Rows from block 3, named by matrix and row number. Rows with one number belong to one neuron. Each number is 128 + 24 x the weight over its row's rms, rounded and kept within 0 to 255. All counts start at 0. Numbers have three digits each. After the name is the row's rms in percent of the matrix's.
# fc1: MLP up (model.blocks.3.mlp.fc1.weight, 1024x256), inputs 172-255
# fc2: MLP down (model.blocks.3.mlp.fc2.weight, 256x1024, transposed), outputs 172-255
fc1.603 022:128122136128117090152098114125096083122195140144082121189148124133074142135145132147138133125151126121105131133142130155151101132117078154136129139160114099109102167145138142130102132171159114145116131140174092142158147109122134148142163097139133123098
fc2.603 019:120119121099115151098117144112120121149116115131110119121107127151114153150121132108097159129120120103126148130106090115135144123129091139130121136141137133113107111146121098123144107136104132121105106171130128118111110129177139143144110093134160130125
fc1.604 120:114121133103139150132130121088106127138133136099107153136150081123122132123119125117105132155102105149133136140085113107102109128136114152126129099132104118155118086118141111080139110141103112100105138117117110125123095098097128117163104129142152136138
fc2.604 122:162100137094137139168124089104131154124135130127125151106120129125121138118057123167158121131109108105132122133144194113132115163147103086116151104123114116105135095084075132152138154131112179098143118140105147095155158103122093120140140098140137110128
fc1.605 116:129152117121132116172149152093156109155137165127143124113122118134122111136113098147131158155115119138096145132140167125124134132156123069143104113162113124119084093084127098109145145144148128125108133110060123097106129124106140137134097105124099130136
fc2.605 108:121122113130154164117157110170133126140102117116097112156101136121151128106132133137161051118116154086112132122127096092138119125128107155118129105129136127112135133117124118126105115115108087080111101149152164121152138104144103127130132099140109141106
fc1.606 026:139122077126083124143142115100142127127080069128155137168146125181148146162144131130122119114137133147149144133138130136134108096170106118143121154110162113138165123162155151146156135161136162159123152104151155131152145125124142118162147137146100162117
fc2.606 042:143141137124144133126120144135141124108108119122132137132127128144118133122120151114117133104113120108115133155140133120121142127127114096133133120145127113138117128115117103140133141135132112098092126137129116133118109132128099154128110125126137139142
fc1.607 112:147127129190168098128126130160143113112113144109108125120113181122147113137131099112117146099114118120167101116126135116136115109120142165167136090107141129112151130102118148114102102153109124124119143095150129090151111118131147087141116084133111119112
fc2.607 092:120121138136125131127130094115103128137109093136054123130069170100132119111157131134130130125116167098139108126139126137135138148145130123145116102086142144109149114133123103137105168142139078185110130121113116121145116123136125146123126133118134122116
fc1.608 033:145105117148117121120119153158114103129100103115184125151134136125145120146146118137105100147171121133116127126191141113070145125141131134179127135127094098106107147105106137111126154180127139114182129110108138123140108112155146109101120096172107151129
fc2.608 049:124100112139133123120119134126161116127110126117143122121135146116104126099132136100143127145111133101148137152126124142117129129129116109100139144136145154093131133119148112144129124146121101137111119137111139117128130112158119126144132133109154145123
fc1.609 118:135096102177124131097144142141087128140107155081158129146165119117134116097148105130134106136091130126135149114094144112106143050135088133116105126133140099152114096137139114116143134157100127106126152104107106085106153102134114127182130085127127157127
fc2.609 112:109101102145127144170132156120108156110113122157178135125137156105143106087172155102150154147062124131110136144129141129108150127112091152146150128151142100157118096096126108120151146094127153119140128107116115052130158100158127167142099162150118115157
fc1.610 110:123151146154108103174167107117121106108117088150128117147107103141128131076121098111097154140081151140092137107140114136136093108153141110118132141125144164065112123116134116144085166083170109131132119160118096088108129109125121139128116115107104105115
fc2.610 098:156123145093115139099124092163141165151110146168151151139173121138145149122102151139120144119118130099155113125184124122145146119118143128174155070150109125151119150122129119136124109160142121179127120146115127109118152098129142123130145133105154133136
fc1.611 117:134117072127115151135114118078124125123119145139123151098123164130134113124130098111131092162123134104116117124141135172128137122165152094113112112154108154140141145122084123086122148116115098098119135134148118116090090101128117114140143137092079151125
fc2.611 131:105131134118121101144157136096122111109112129085154123122142154116148128122125131134136147122140105137119127118119119123115115057076127145123096118128118069128105117155153133137109082150112126145106124137074096141129134124111118102126150127139111135105
fc1.612 118:164173115133088118165176115130105089143143137160134171138152134120143144070154096062091107106132124137101138081187142131085088125135101122111100098138131167167142119158135129110097143107062095128128124133140129134138124134112104111130122126087126164113
fc2.612 107:128099203140143166165138106136123128108100123125118163167196152121130133140138140094071126151167096108153147132158159105132202139061137148124137113111126125159113103145125148148119140165108127177102147136165153157136134161164150141119131167145130107143
fc1.613 021:128162128087111119129142140172156152144079145118174142139096110078136127133095096105149140132095104158142127096183126092099133107119177140144159167110146153126113113053095127144120109087087110160094126129161094118136137176134123116135093102129135128118
fc2.613 025:117129135136121156149105127131145122117117154131134127139150139120125128129148114139118105133143125117123139107109135140147112141138161140128124138140133133148147151133151140123117151103128145153141133108135102156139125127125148095141151138132140132122
fc1.614 113:118119086120115157140132148158103135111129161106173165133151144091111163146141127109121116112148084132104138107129085114123125100160125109133116170119161109161146106115124136112168123102071101117139181071141133113127105136138120154129139121122086167123
fc2.614 111:120105128148143132114100102169160156115118110171097130124132152121082125117113157153138140122146135176133107109113119102134115174079155135131136110154118096145115113141137134148156110139130149134114099122144113131126151096151150123119140192161141109125
fc1.615 109:126136074154157122117138143109112144151147137118128147138086172117127074097127114129142129078126185109090116167076131157131120118162121155125130104103132078156138139096156067119126132131164125129152117103096161118154146130107121162155129137157105148099
fc2.615 105:112148141123128126150138128155128120115170107152120132154125166140154100142185152121129114137158156117116101168158158160121147117100175130134149173120138110165105142134151082116115110137129126133119093083096123129165166125159144164102140142149112137098
fc1.616 099:143155133126104147158131130150182125111120143186135156125111094131150138126096084130085143126139119151143148080119127108096128083100118107088101120091126149138131103141099122101145159173102107078056143136085100108116147105170079122141112127126153135119
fc2.616 110:127101105101147090164098113071117156126142129152125140125135144112085123111175135109149138154134164116121081168167166125138157156112113122115133139156145099142088142133150137137153115106140144160133119101103135137131165171105128161149131116152103077139
fc1.617 019:108129116114113114129113094130145108103129115113155112127159155126170129122176106129133154109145125143157101098084152119115105127161097067121091136117130130100079121163123131125126094112122115132127107137144107133165110149118123152116078163170126162157
fc2.617 025:110124133119120092121117148121128139118142123131137142139147147118127133118105126159125115090145149117136121157136141124139131115156114102137102122146118132108140159124154117131097164108151127111110126111143127126111126151129105096133101120136112127127
fc1.618 020:113108118125138087121149104133167140088163104138079148128161122139130139126166146101136138138099139130129097142121160146166108136126089122160094150141127146169130102146127163155157106138119102155121122134130142114128139136100137144143158128132110123151
fc2.618 026:138111133123143125138146121104101164146130128122159132143138144136105138142117122139118114124132101131158125146129140113148131137128121134134144115128143123143133125129140138142119129125155163114099128136153132111112122118149101123112137141117121152141
fc1.619 113:129129136106144122127150099097141107130140151118128124078119162122165118141106069176124139116140118099090128170103146135116125111177143131094112167159146107103115141108109114129109137082147134082127130112141111076096140105095084125103130126163105137136
fc2.619 115:151096143133115094107106141122131108168130115173134151178126133154134117138179169112140109148105110143125128147122121135112129106104116123164107164123146142139128117127140140131147101098149082127164106132100178128122129134208141118087129125137106162106
fc1.620 119:130119101072142146173112137109137126133139163120119133146127117160129098120122122133152140129112110145127124157149101116123114130152096153150121105108132125135115076124144126134119163147125098154159132128110106123123120096093156160171112130115184152127
fc2.620 130:127137126069159120140113146161127125115130128103116109124143126172105129121147109110127120137184137175086105139168129122157123116130137146154066135155122127144128134156181090118132152111147098174150152082097124151121108137122149149167109136113151135090
fc1.621 110:130110089173124064147135125100083150138142138149133151125135127127129116149103093107143116129148169102114177121153137125106137107120179109125115101114152089158125141122115129134132132139126112114079168133150130112116142147107120147129116099108145140072
fc2.621 101:125126147137139135116094098170124147136133081187126125125143150124157143143095102160142147131162111107136130109167125114133116125109193121099164170091152168142096145142097136138133163175155131105091113144109120132149141144156169139137130155152156103144
fc1.622 107:142107134115142105141178084114126120119148110140148153137132179169148122092109137123148131144101146109110146122129146139118098115160105148146141136101131166125114142088163082134109145141123104133139086082019120119111112146099138138163118106054137143123
fc2.622 089:142133197150133144145095125123109161108142142174150168161149101134125148117133142099086154139147128122136094149148119147106107081100131104106145163095124139156113152165127098132146103172127137155113142093130095153133131122157172164143120164137160145131
fc1.623 107:126130084125157122151143080127106122125135170121134131141091155123140139157085129125143133135131118142100126127147112111135133106099147146163131123137125130150145153093158132130142146120095116194170107108151138135080102116127122108162121110095117143142
fc2.623 133:115145121109110122158153128079122138141114102124161149112093131091068128116168112126136156138128162115113097148129115143101138136127142110147122164132124062118109099153141095155132112151114138148113146111068127116145153122118141172096134121131118084122
fc1.624 019:111157141102138125137126114119151112135120146147159118142131103131132065113145153120123140142086149113095150130088151082129114119077109112140101082172140135118150147161063144141136128129120119117111127153109158123157113092118140111121153104157123091079
fc2.624 027:137119125130141123116127094136103122138132153119142123126139164116122133147148142147132143141162112148142127127158114123140118116108116117143120121130127123129108138153141127140118129123130163130116118127142135128119150088127114152112126132102124106123
fc1.625 116:122102122110104137144153110140127129127134149137123140134107142131155124125103124098124119149104119102123124128128126043152126082135155133111101130106105107125154110132122119116147126151092101120106195104129131134119126112126146132120123157113159172124
fc2.625 126:179163170120121139083127108133124135094123124099117146115111098127167099100119150179103105124095145126110142111122122151140148115117137093141123121134143123104154115124146101135123135083166143072180135130132140127095115105119104152152155103110075124129
fc1.626 034:123160122121107185126101134123166113097164141119098131138126081157158128142180151134137150118072157152132109125106120113107062115081135161132127156130140142125125130122123137174154116132144115149126151125113144142145108141100123124129150094157125103134
fc2.626 055:114121130121135131129135106140146129118124135126136138131139143117102121129130143122125126128139115118145139122137131138132109122111121123141125125121131125127125120138132116132107111137133122154109104130140133130137137108130127151108124137108134122130
fc1.627 036:119140128093128097135117113087119137134125135113152164137113119136138133112165093132122131150129103122100151090142129133144155159143109114124124164109138133097121129136151145128166086159128138155138134098155129125145152110125149128137118153116128160110
fc2.627 060:136132136122138115127129134139133123115119133119121134123135133133104132119105138123125122113122136106121134148134130124120151119126112120134140121147128114139137116116128113140154137129122119089118123140148124124107104133131105135144133134144128152148
fc1.628 100:163139115097110120150199123135152136144156185149146153134141137137176126138086128120097111129157128138142124123199128117167110141090102114111079135141110075130148076113127108121126132108052077143117178089104117115108126093121112131142126105113135186162
fc2.628 085:142145129119131133159158118111122145094187170162160150136155146111164139148135150119122119126145091145155122136142142105173099132131133148091127128116120092121149084141108138100133088086107104165138148133102106103129175083124090154148120167143154135149
fc1.629 109:140142104142152117134136157117142114132121172112137145112115145123089125158120091130170171129138129150146117141133140149134124156114104156143100110102146144133120128123128157107113196139103104104146120139104098138103086105117108095135128163130103112135
fc2.629 107:097114111122121121079122149063092139113119149126125130091120107120126133116134150118114116089149129079145123140079126112094096071154126141114160078134143128147116074165127128117083123118112110113137132124126116084122138097118136136135153117138120128130
fc1.630 106:087095129132137104134137128155125159146123105157159117150177173146166107139119117106125131170114129100089153155122155123141085084133087094124153105095110151067097102100138095141082141105097103092132129076149099119120128155134164152131113122106147172119
fc2.630 116:099114144173139143135124115166147151117126115151170115143165156134145147140114106109120126145138105126099147136116143141144116157130094139128150132130120141113130128114157129120112116136158149129106147114142090156130148148139211154139094153127187128161
fc1.631 110:115204112131149132111175111109180124119132121177126153137149161157115131068111073134118182098079155131126132132137144109078106115142129147134124111119090130094140119164122128107076119116147120089127093127122081091141090082118123099129090118136082115113
fc2.631 108:127163096133157158151116122115157141129148118143090131164143116147065134114134153084156130128128164158152139116122135131063121161114106142178133144132138129107112119127122147131133125187133168140156059129125133137117142123149129101157095169125134094131
fc1.632 121:118126123152172077146141070134132144127125145145124160128109150162134144112110142142145129120140101095138154139111093124105122153148094137080099123117147136155156133100120134091155116127106110152121126088095149105151057131111130096127118124145110100155
fc2.632 118:134103158132136158107134114146145167117117114156099177179094083193170144140113107158133109104161082152133082112162132136115162172129144117086117146079178169165139160071117144117165149166115102121122173141156133068109112140180135118174108158130148112152
fc1.633 120:115135148150139089168141092106141153140106138121135134101113123149145163093130130121145095121084147123077132098124129146089097119164135137154098079084164146157116148107112142116139141104117101136101133127144133120119092125116165134123135092145085122121
fc2.633 122:129123144193138122125174113150127169105116135141147137151122148128133136126124149152152134116098143173094131152112140205141144122153149142155131121121135141113095155093091080113136115128112151113106149162166133117128115129152140132119135141119147117133
fc1.634 112:144114111111105109138140063134119133125117101096116153137071097113132112108115122140174143174138143194108113155149141116167117135132126148104103140154113071125092095120131109110131163156121047142162130125102136104134115110144144139163126098129129185147
fc2.634 111:142130139091145116159117106157117129136168113149118131135098099174137103126125120113146122145142117165112144135137152118112113126145116138118122115121122129109141071128154105134104141161107157108112112116117138109148163138127112136147124186182114130111
fc1.635 114:134148104134176182090169125113136115109134153147127149147163133124149147089096147117108130171121112109107118136081121098115156094186135126121103129101133133110107143121113107102145194088127119109086130137125132119105102116105069122111131137111092153150
fc2.635 111:114139119110129124117166131127104096109124159108141089134098156112132119138094196126118098127090115190135135106131115099121101108107161158167124123123142111129101124116140138157139166146139132118172139135107103152148076109113155110114124132156145144123
fc1.636 126:122133113085147102142138133098121135131126132113131133145154095159140140118104112146122155120090142118091130125144124134107122113148134155164077070126096108149141106117122111111127149112148107141134154127124089114106098084123123139145125082136117160111
fc2.636 119:151079128139137065096123102109154120146112144122135121123086107105125147148128142172139121097105132177128119103133128127171106158167116151136152079154112133097131123097082127107106129123071144071095141154177142115121091128049089131111126141138126124124
fc1.637 108:165125085098146114115122092054151112140120128138101131122189112115128134111165150126093164114112138138095130116135116130091109105189134139128112110068129112140134096121128143115115152145129117104125150136121125108105140117079125163140141142132160141095
fc2.637 127:109118143129148147141115152165106104113132133132146123148116142177171150165132107189134082155110083109166109131124150160124152154121167128152104144149126160114089131089140117128154149147180148149141156115082101113129103128138104134163114084117140116114
fc1.638 099:163147137117168134134155131112128149134176109138130169140131123124150129139121131132134124161117138186108137123116159139140117119158131096118112131111123112139145147124111098104109147135112138165127170126109087152113143123144115151147097104140123114128
fc2.638 093:121121134201155112108135151146124114084110137111121118141141196115099123152128136140101119156140143113165149144077123144133110174136146135177102140122132119115151143128125118122137136129113176105122138138140159169089129155123127144148166155139100148106
fc1.639 113:166161114164135111133175115097121140148167107130136115144158141122116149060115095097147100132126194152103116120131108068097111114174133140136122094090173099098131153128128146104152117088155097121134110140154134109091139096091148115157127109114084111172
fc2.639 119:173126141193128140143107144172116134131148120161117142133139115146150144178142135149138115166137157137127118115138131128114168127140125119120136150100158120159107156144140139110166109132164123167132107144158118080157146120179178141156132112116132128128
fc1.640 109:141170136178143118121154131176153112126126161172165120107137113100154103155132106113117138135116112178098146121154111113141153086175127118109119191098146108100045135106144138100113130185081130098077156070057121137122098117110108142099109109142105099139
fc2.640 101:168113142120138153137126151114102127132121133116117120154138143129146139114142127137089123147151152087166141146096116073142154134135145132116139073128098125110161141126138152138141131111115175169137162153127157160108145116178122123117144105163133145164
fc1.641 115:126177123134115121142117107113169151123154113119140158098078095135075165127091107105140075129177121119136105126098124131119123125135155127162132108078094113126137142140150081133146120172101097115067098125131118090143128115100137108134111094150109071124
fc2.641 110:120183204116134142134149184130084133149173153153128148135122109121123142143123157129130126107141111115124109160106168175107140133119138109129168138107149128160132089151147095125145159163134113131127141140129104128123102063119140119142102112160115074145
fc1.642 024:144160116105151142119122151071119130138137155141098132123141119142103144141136132120086107135111141142102120084121089129139112099117107113106152140141107140141144153143121136135108123120124119159132087120168153155111140119125146137152085125154136090073
fc2.642 041:133133139143130122116131131149119142110124141127115129125133139122124143143134132152137147134145123132119126130135137127121128124135145145148114115125132112136128115126110126124133130120123151088124129123137116131141103107135112153129112155142102113131
fc1.643 125:129112127135169124158158159116133142117133191143129121130138145137138139098129119114139079118137150168115112130113139080109120115170125107130130121102130129078135075107093142090111125128119114134053096130128110106128105124092092107112101107072125130145
fc2.643 135:144145130130120166070150179096078121156112155132102145137148123101111123126109120172111209102131064143132162125093161122096132131171138114105152146148122120124104073119112146093134129165092150127087121132147107124123132095085070132094152122145136142153
fc1.644 019:110139124112124113142104141135134129134139180057110125155120100129122153095128078077128142147154138120103104067143080107153146100115142122126158173084086164106108116124116109164108096133120136167123106127147125126150111153116122168128125076145122170123
fc2.644 029:128113137141126118133139126143153145119131142105128128159154159109103137141120111122122142143140130114113129148118137136140129112142139138136123106145166137126148122121113110137131122120123131111124109138126084145155107117135107119130127143145117134118
fc1.645 102:132126139182157123126127117111139127137110151139150167135117188154144134131147132083093104124105125115128107130103120134137128119110120161141141146106159115115169162107082116129116123089093115145106125131171132140115123151148116117116079123111133103116
fc2.645 092:130130082166127136147154134127133141107098140110104121112106138114113117109097104136120098127147135124140129136140144095114100174160106147143122116125137118136115084131147140156130165186125092100172120145111144117126095078149119136146128116090119110116
fc1.646 112:120111077116143115097117106108094170143144137118141163122117098098123135144127147101137164112170153132143109098133099089113100110119115138151135099114131128119158129130146107123129109132106108104112134099093132122139113090144085128168131125147127104145
fc2.646 132:117143101181132126119126110144100139156119152098108142157152097155096096095153122140109093108149101105112132118165110074128111131125096151135113074091134109133135098132165094148141097131124079110142127126089114113109086084080115132149112101124136120129
fc1.647 124:088117125097148106149110121110115112120133143147106114120115130140133121134091132126162106189178130142089129166113116117099130147144149131134126150116132134090110091109109143125111133109126109097176111135133134108123060122084129128138104143102121134128
fc2.647 127:100123098103137148092155127112087132121111132126164114132118159110127149141163146172111126136136125058152098123174145134137139185128181129120138135140150103119099146134143130141135111144128152158100150131134130140134165162126076109114156148137126115130
fc1.648 119:156178131162142131108124119101137125153149153159113141132115090129119123129091060150110112133127171078141089157104162126114139096135118145127098105116106126162126106144140112099129133127140118076104139123115103122143141109121096101143110093140078099116
fc2.648 133:143148089129106152163140089118143101151131150138131125117131067128090102146132150156139166130132160112161103136177118162118114119112101105191122156151123126107095162159131137149137107137099183122158103127142127127133159151135078125140132119143094134132
fc1.649 110:128115132121141157174182122125116102130132115148168108127126115158145128124102125112125117147117107143121137155125079092127127133095106146091129185112137072099103113082108122084150134137129097130112174107147123101189161148131085095069101150123143146154
fc2.649 102:164108117082140089147136068118143125138148105127123118122175076119120121109118145117107151087124134137168131115114115122117125119113089193095112075104113124165117072120153132119154130139153122140136146158125143080139137125139124108141104122130160096123
fc1.650 112:174133119177104103133163105093133117143165112116115144117139106137155125082137083102156166110179145100070139163130145140102106098161149105095123123085127122126160121146146094119126106122106127143108140135136124085144132125129158140104131142088130119130
fc2.650 103:141090148136117179160041146143141118124102107121144138116132171151116140141114121132106150125152128119123105132149132081128129165098141138164150150115121146154111145087153129113094119208131128165177110129130144141145133160132162113108133183112126087146
fc1.651 088:126139123167109125141143148135099144153151153156122151127124146127157117139132131132152127125137125152110135156200116116113126157084162104113121145105154114158086133139168148140123127161059109112138141102134111141147149123115138136128109149104112115151
fc2.651 075:144130135171142151174146133118118130122109132096085120103152100121112114113134115116108116124164120143143137152119176092130112113147126142131146112113128138107127086127160141156110137146087180092134150154144163137143159132152134128142132151142136134142
fc1.652 119:171133146153155128104130071131144153159141132128152110122124063149130107136136150113118121125208108097133144140123102120149140061131124103116111128104138128087111113134132126134114118110122118107105127122096123096050131114143115139128135147084110128096
fc2.652 112:133116130132157139143116143169117160153130108116171102157169132120159110106123102129144109114139166123161130151143129162153149099148166150105118127137120104141127140142153153129133095114131112160151157120155109118121110125123156137154114086122120122125
fc1.653 110:136145162146137124114161079119080106115141133157156110126071103127120148139132145140145075086127131117125147102106157105137162083182148144103118125089135120131080143143113122130123127141107112120065145068105134066125117065122122088104150127147120084135
fc2.653 111:118114189147138125128163100184136169131181128165141106152136101156170138143112142137123121110138157138105177099133115161130173125136137134104180124096171145120139147154144132130150121138114153181120131093165103121160101133157152118150094138115136085155
fc1.654 119:134134137091134144127170138129130143152127114126150127130110088125162118129089149105123111098137160160122150120087118055095086095115099173138102155119133068134106075093166135132136128149117104089137164103125140126147136137092102167099125144157143145147
fc2.654 130:128122128103108101128141146078144103129118146135132132123097082105129128131131114118135130118086125122107118100108129132122114054133089123160121084126122121117134112123127124107137125112118150101146135149128148142078112116061083148142154133120098124113
fc1.655 109:140173094153111123128126104168168167095141136125079150126091172113103114133093120162113180163123142136123137113196113150174102104100140102113141132103118151115124149144116073126124104125114121144106115122104137081043121113147137126177138130102117118100
fc2.655 116:130107110174135101104134140096137130108154121116148132082084117113123135124106139131149199121160150084135115115121134132121116154132103102129138083131116127118173106115108179145137123103129127132156143152128126108138165104125123137138154087107140106144
fc1.656 115:156137119154179150107117143152095130153140087131143194229117125130108126116109087112102127158154168133122134143130110097104123128148067119079102109124159131117137107107090114103134160129097105166124142125121115123152113109082128103127088144150120133159
fc2.656 105:151126147145159149116132136163102151156123094156150164163128111123138136132141100126103148142146129142104153168164120115143149131109127116118107138103153108113133149138146111138140124160114072193127139107122140093134131139169155144135122125132147132117
fc1.657 110:158139110078125148081160118103106134146169140168128130127143093131112125117158131133104122129122156115097139142143138126136149069144122116118120076093108141146098125156139121122148163146142137112087142137134119071088125083104108121142152118114088135117
fc2.657 112:135107111156152131142104089172112130117121079121169122113122178140118167118109100120104083151130151123118126137161132100124104127156138118077136077141121135188122159090116067121141123151142128166118133124114130180175124149151129122103148117101141113099
fc1.658 112:141109093169180127142179113096105135129155133145151157150102155143150126124088148098131112174098132109143109124124119099105101124187162137135128126135158139079124142096145180155144134091092136154184122120124144116117120095116138115129133126134115117139
fc2.658 106:113144059115111145116150158137111134125086140120144122129107108095116136115148151149123090125171114132141121145163119119122148191109130121106105168138089089150140141152153134166092112167105146127105146141107136159169128152163135156093148142126118084118
fc1.659 017:097129182115139146150121113107095124115140150134129131073090142136062143100134139115126094118140146135090084131080154109081134117109143120122115139159143104083141136157158120098109133136137142154161150091106111161122151123106113108134093117134169116094
fc2.659 020:113118122123149143099125117151140091089116129158126131093123152133122120128126151141135117126138111129108136137121120146131126105093133130108131150133120106111103125173127155127117123139106141160130115148113154114134139105116130145127137110129171114114
fc1.660 121:111147160117127150138161120123125120106154111133152106123132094140166111133078103146120085117086115134089087115166101099122105125110120129117125089137106145142097158116135152123155137161106112097152124135108140123096138121110079127145124113147128094138
fc2.660 126:173121128124116166124113158146103133131116133115156131138104104179138116156113117138110153114180108084117165142126128129095155101180114107098098184136113136162159174112142156148119143135095110132141148138113154153125157109170144144092122106111120142106
fc1.661 024:098129125186146141125114118104126155124121154146116135160114107120156132114112141158146113113086099160144107148135122125066125153147114151108140171125152130105169138131105120134097144142166099139143109119146145154142118142101124129141143143155146100104
fc2.661 045:124127129142124139122125103130121119128124150140124122115132127140121123137138146123134152147134142142117132114123124134120130123116137134141125119105116108128117108143103135127123120133135149128121121123142124121133128113120119151123127136125125111129
fc1.662 095:120173143123173135120138154153123139086101105164148118113131153165119135100139100126107145195113113163100132149142110114125148177103144129096111132091110114135109150127094145120142147098154107133095099150164105089143112151106101082122113129081105141128
fc2.662 106:115135105132082119134120112094093137115121115103121138121075145101103109129131094125146107130141099117114129133114155132093087136145143128125145117170124100151159120133128131141138131160070054109169100124122123103102102107114117138147131119120142110121
fc1.663 015:131147107159108146098153113112144124173108105152183133153131131152110138135120101072138098095088116131126102141159098094100160088118175128156154157143094138138118120144086144159101138126149138164107090151124118147123111139114128160126073089149118138132
fc2.663 024:122118114132127130133133095114151143148133120097149111142140152109117127150138098130128126155123121108122123133122128131156128122148131136115121136137153146124148167152142113116131123131096108160145138136114106149136144117138125104115119134121113117111
fc1.664 020:181157138145144137125113159104127147110148130145122121144136089129126106152105157113119132103124123127094137131107107116120115123120175097129149118115108129146155128052055147158066143140097143134086137138151132115141116143132132119135102127113140158114
fc2.664 032:125124121132116147146126118153139128113132158160105111104128122131145146141170130156132140165147133170109132103135113145123122136129144147139100123113132126132112119130120139122132122121103169120160140120125131136158114102096156137124133117133106097121
fc1.665 120:085140127137135108095135137141155116127121142102079148192137131129148090121103123122108155139150118144142122111101086097122111102126110174134121142093145125094137108086111166103167145122099112126161129130107123111073091150102095132139105159113106097136
fc2.665 113:119142142166109148066106097171200120150131137117108163169113107180167112149077116122108091116140137175146153125097151118133130138110122153103147128126134126148108145092139150124189146141155117133119127131152097063107131111178166120130096154122161105143
fc1.666 021:118127124143127151132093131097136133083147142113130109125117131132173061108143127137150079089128131110137112146097134103119125118112161121125150138152155120101140138099087142132095132131168110134089128104092113139146107148103089114120084158152156123120
fc2.666 039:115135130117136137123098119138134104113123136147109127102131131129129120131143143133136144119140134148102140118146129143123139132129138123132115132112116111112103141134142147104124130129130124141134127134141134147120125106113153140130117118134137107141
fc1.667 101:088115126134174116136141152139117132134153118154152208140140143159160140107126108108151115140098117135097139116167152136106110075170076106107123123111169122133127106110132130094120166102093116119149105058128119080140107135119083134145116084112106155165
fc2.667 098:086160161170162147135085184144100118097117117135121150152169129123134139138144079152130143131157081144121153113090097122129163147153145111147166156129146126128124151152118142114122154132081150147148114117122092064104124131150129151128092186113108132150
fc1.668 035:120135103165147134148127141088147113117109137103109131121112148137138119118174158148114114123117128135132151114093122103141142136134129133111138119117136141110157160140101117110137083141136137118137142096108104144127120108117136091135116163121144119133
fc2.668 060:115128121110116105104106111118105118117126127128128138125136111144123117117136162142121143111124128136129129122142141120107150130113124115148137124115110117143114111115123121136116124122138090120108112137154127110117113130144105152120135113154116122146
fc1.669 118:122159110109113124154120088187132133110127074151130116103083140136170130130099120135157066122117163151116115169178125149154119148078107137145104124158108151159105135116104104097097134163147101132139113112112103135133091140121156135118143122111088121115
fc2.669 114:156091098163062136124121161094112130099112111129113117135100104093103090102136149082111166119123109119130152121115162127140168094179116165082152120144141133126184144142120113115106107119144122092110148133129135083119135134112138138093130135115140137072
fc1.670 106:106120116170163121153157085156163125154117118181172140140109150111155119129109144139119105132083128085072141169103126122151141100119085124120113131137120121154062145088055122112116162107109117081125125106120145103115134119118116145079133142147118149108
fc2.670 105:131133099097132095125144155148145126153141162143143135167103125109153128137144158103090135150133146180113119077134121162140140127162107161147119141109131102131155126126182169125129126113092078185124112121141131156103141148124162164131127100106153164128
fc1.671 116:136117065091137138147138114118118148147151130151117136102144175119159101138114126099102128141133144121153133094146117110094107101106117127151108133147117128126138150116150126127119100109132098090158146106128122125134138142097095128202103109105105164084
fc2.671 121:129091097125143135154094158126126117132144113175130107140121128119133073130138147097144163174104135164117136098188131126121189098110150141135124144128146150117126119135139163158126147093109153115130127145139137140146159167177119183140133200130142113116
fc1.672 017:154121137118117141117146148146082081146111134172105089106138167148123105147096125124150142113180151094110169117129098130168110114099121139118127150122100111147135139115146141140110162128144147113126141171102060095124131122128122165071115133124102115168
fc2.672 022:122119138128103136130124152134130114125146110152109121130131097119130133120115112146136119133119133117111120120136130121154119117126141131112115129157120150119115158106166152119135131144107116125137147124114140122131130161121151108134133117137125148131
fc1.673 123:132143136124145130119140105158161095117147087129174145136118148122180138129114135076151145182125121123101114131117146135140130119122098090062123138136111128149106120124089136093133131117163118093097125139094074100144124091130115135101130086135107120126
fc2.673 132:167129126110110116164103100119117106135112135155116118115085164154103132149134159166154107111145139091146115109158175183131157157136112159140130105166126135132149129125119136142122143156129093118127123101147161105123171173124138133062133182111142153114
fc1.674 110:107096095160119108124142152075106140109118158104126144150098152086116115117096134097148060120162138130133086118095136082112120137170140108140133129155137133089123141143113132126097162158101125127110122110131145150120068109119133131128130120129131129145
fc2.674 106:144111090130116122137179114099132147152149139125105118131145159099082126128165135114122128119125118129127113147119116124124113145121119137138111103172139122105155161124085140136139132101132115114125149122145119073117085127116083131099142128125125110133
fc1.675 125:127140130127112155159150109116109129145167122092153146125143106104122159112152119147155132186120109129117121148099111153136123138112154119092105145119134104128144123138129117129119096137130115181125132105088089122128093101111142126112143116107144113157
fc2.675 116:130122128119154133106141154183126123157115107102137146143151162136157134133117133150150102123124105130146153133096125118119093126110147143123122160096116117141110075115123111114085113176111119152114130138102114122125122122139154108098145165094156111128
fc1.676 119:143160107139128050167158117099137111107137126133107143112103133136116140075125149110165162127109146129114128106156121127092135049090125124143099115125094122163114095133131138145156160070137120103124125138116115139122122106136131159110146147145119102073
fc2.676 112:123087171153112149104099141127101129146134146133137162122159149124115132166103138176135126141114100138132138169145108143146158144137136077169120131103148139101127153112109096128113121158124130130161123119150155129133115171143180137146128170133164120139
fc1.677 118:110139107105141145125141165140104126159138134124135152134131114108117099116116103127111092164112106129117127106152123102095108144131102143123102138151125129140114116104149147116139106153100099102129145116108122138135134107081117133142108080155146122158
fc2.677 124:113118104127148142136151151090116172128150114130113168139104123104137126108136129052144105150107100124114143137157110142119111057154123121120131133155139100073125108092093093151132158128124122114115144155140105090136118107125106149115139146128130118131
fc1.678 121:127121107135145096143136110140133118111127122141114130151083220150127120116122115078103142185107140120145158075132138097125092095135090112125125115124142146202112117090086140099115115120093098160114129095100139132078105137127109107162110114113117143126
fc2.678 110:116116137146112112145158113115153152142106091174130167144098100157114105128150102091115122108083130138144139112175132129136160102120127122126116164140123149139164099081154115127141162133118112136136128135146105097118139087163143163168144105123187110151
fc1.679 102:134118137161164134135174129131173139136135127152110142127069147124140129119110125104148124125145086118150149125122145119127116146115129105135144160141138120109139107119112122133119096127138122139152122142138133118116154125114126122114106125133154134149
fc2.679 118:125121116131106115097106136122122116097114131123150123135159136150165147120135117136103077116164149137133166144153151130120127135135161118128111115118127153150137162145158146105136141117121128148123138125131149152126129150198144134148125133093117133113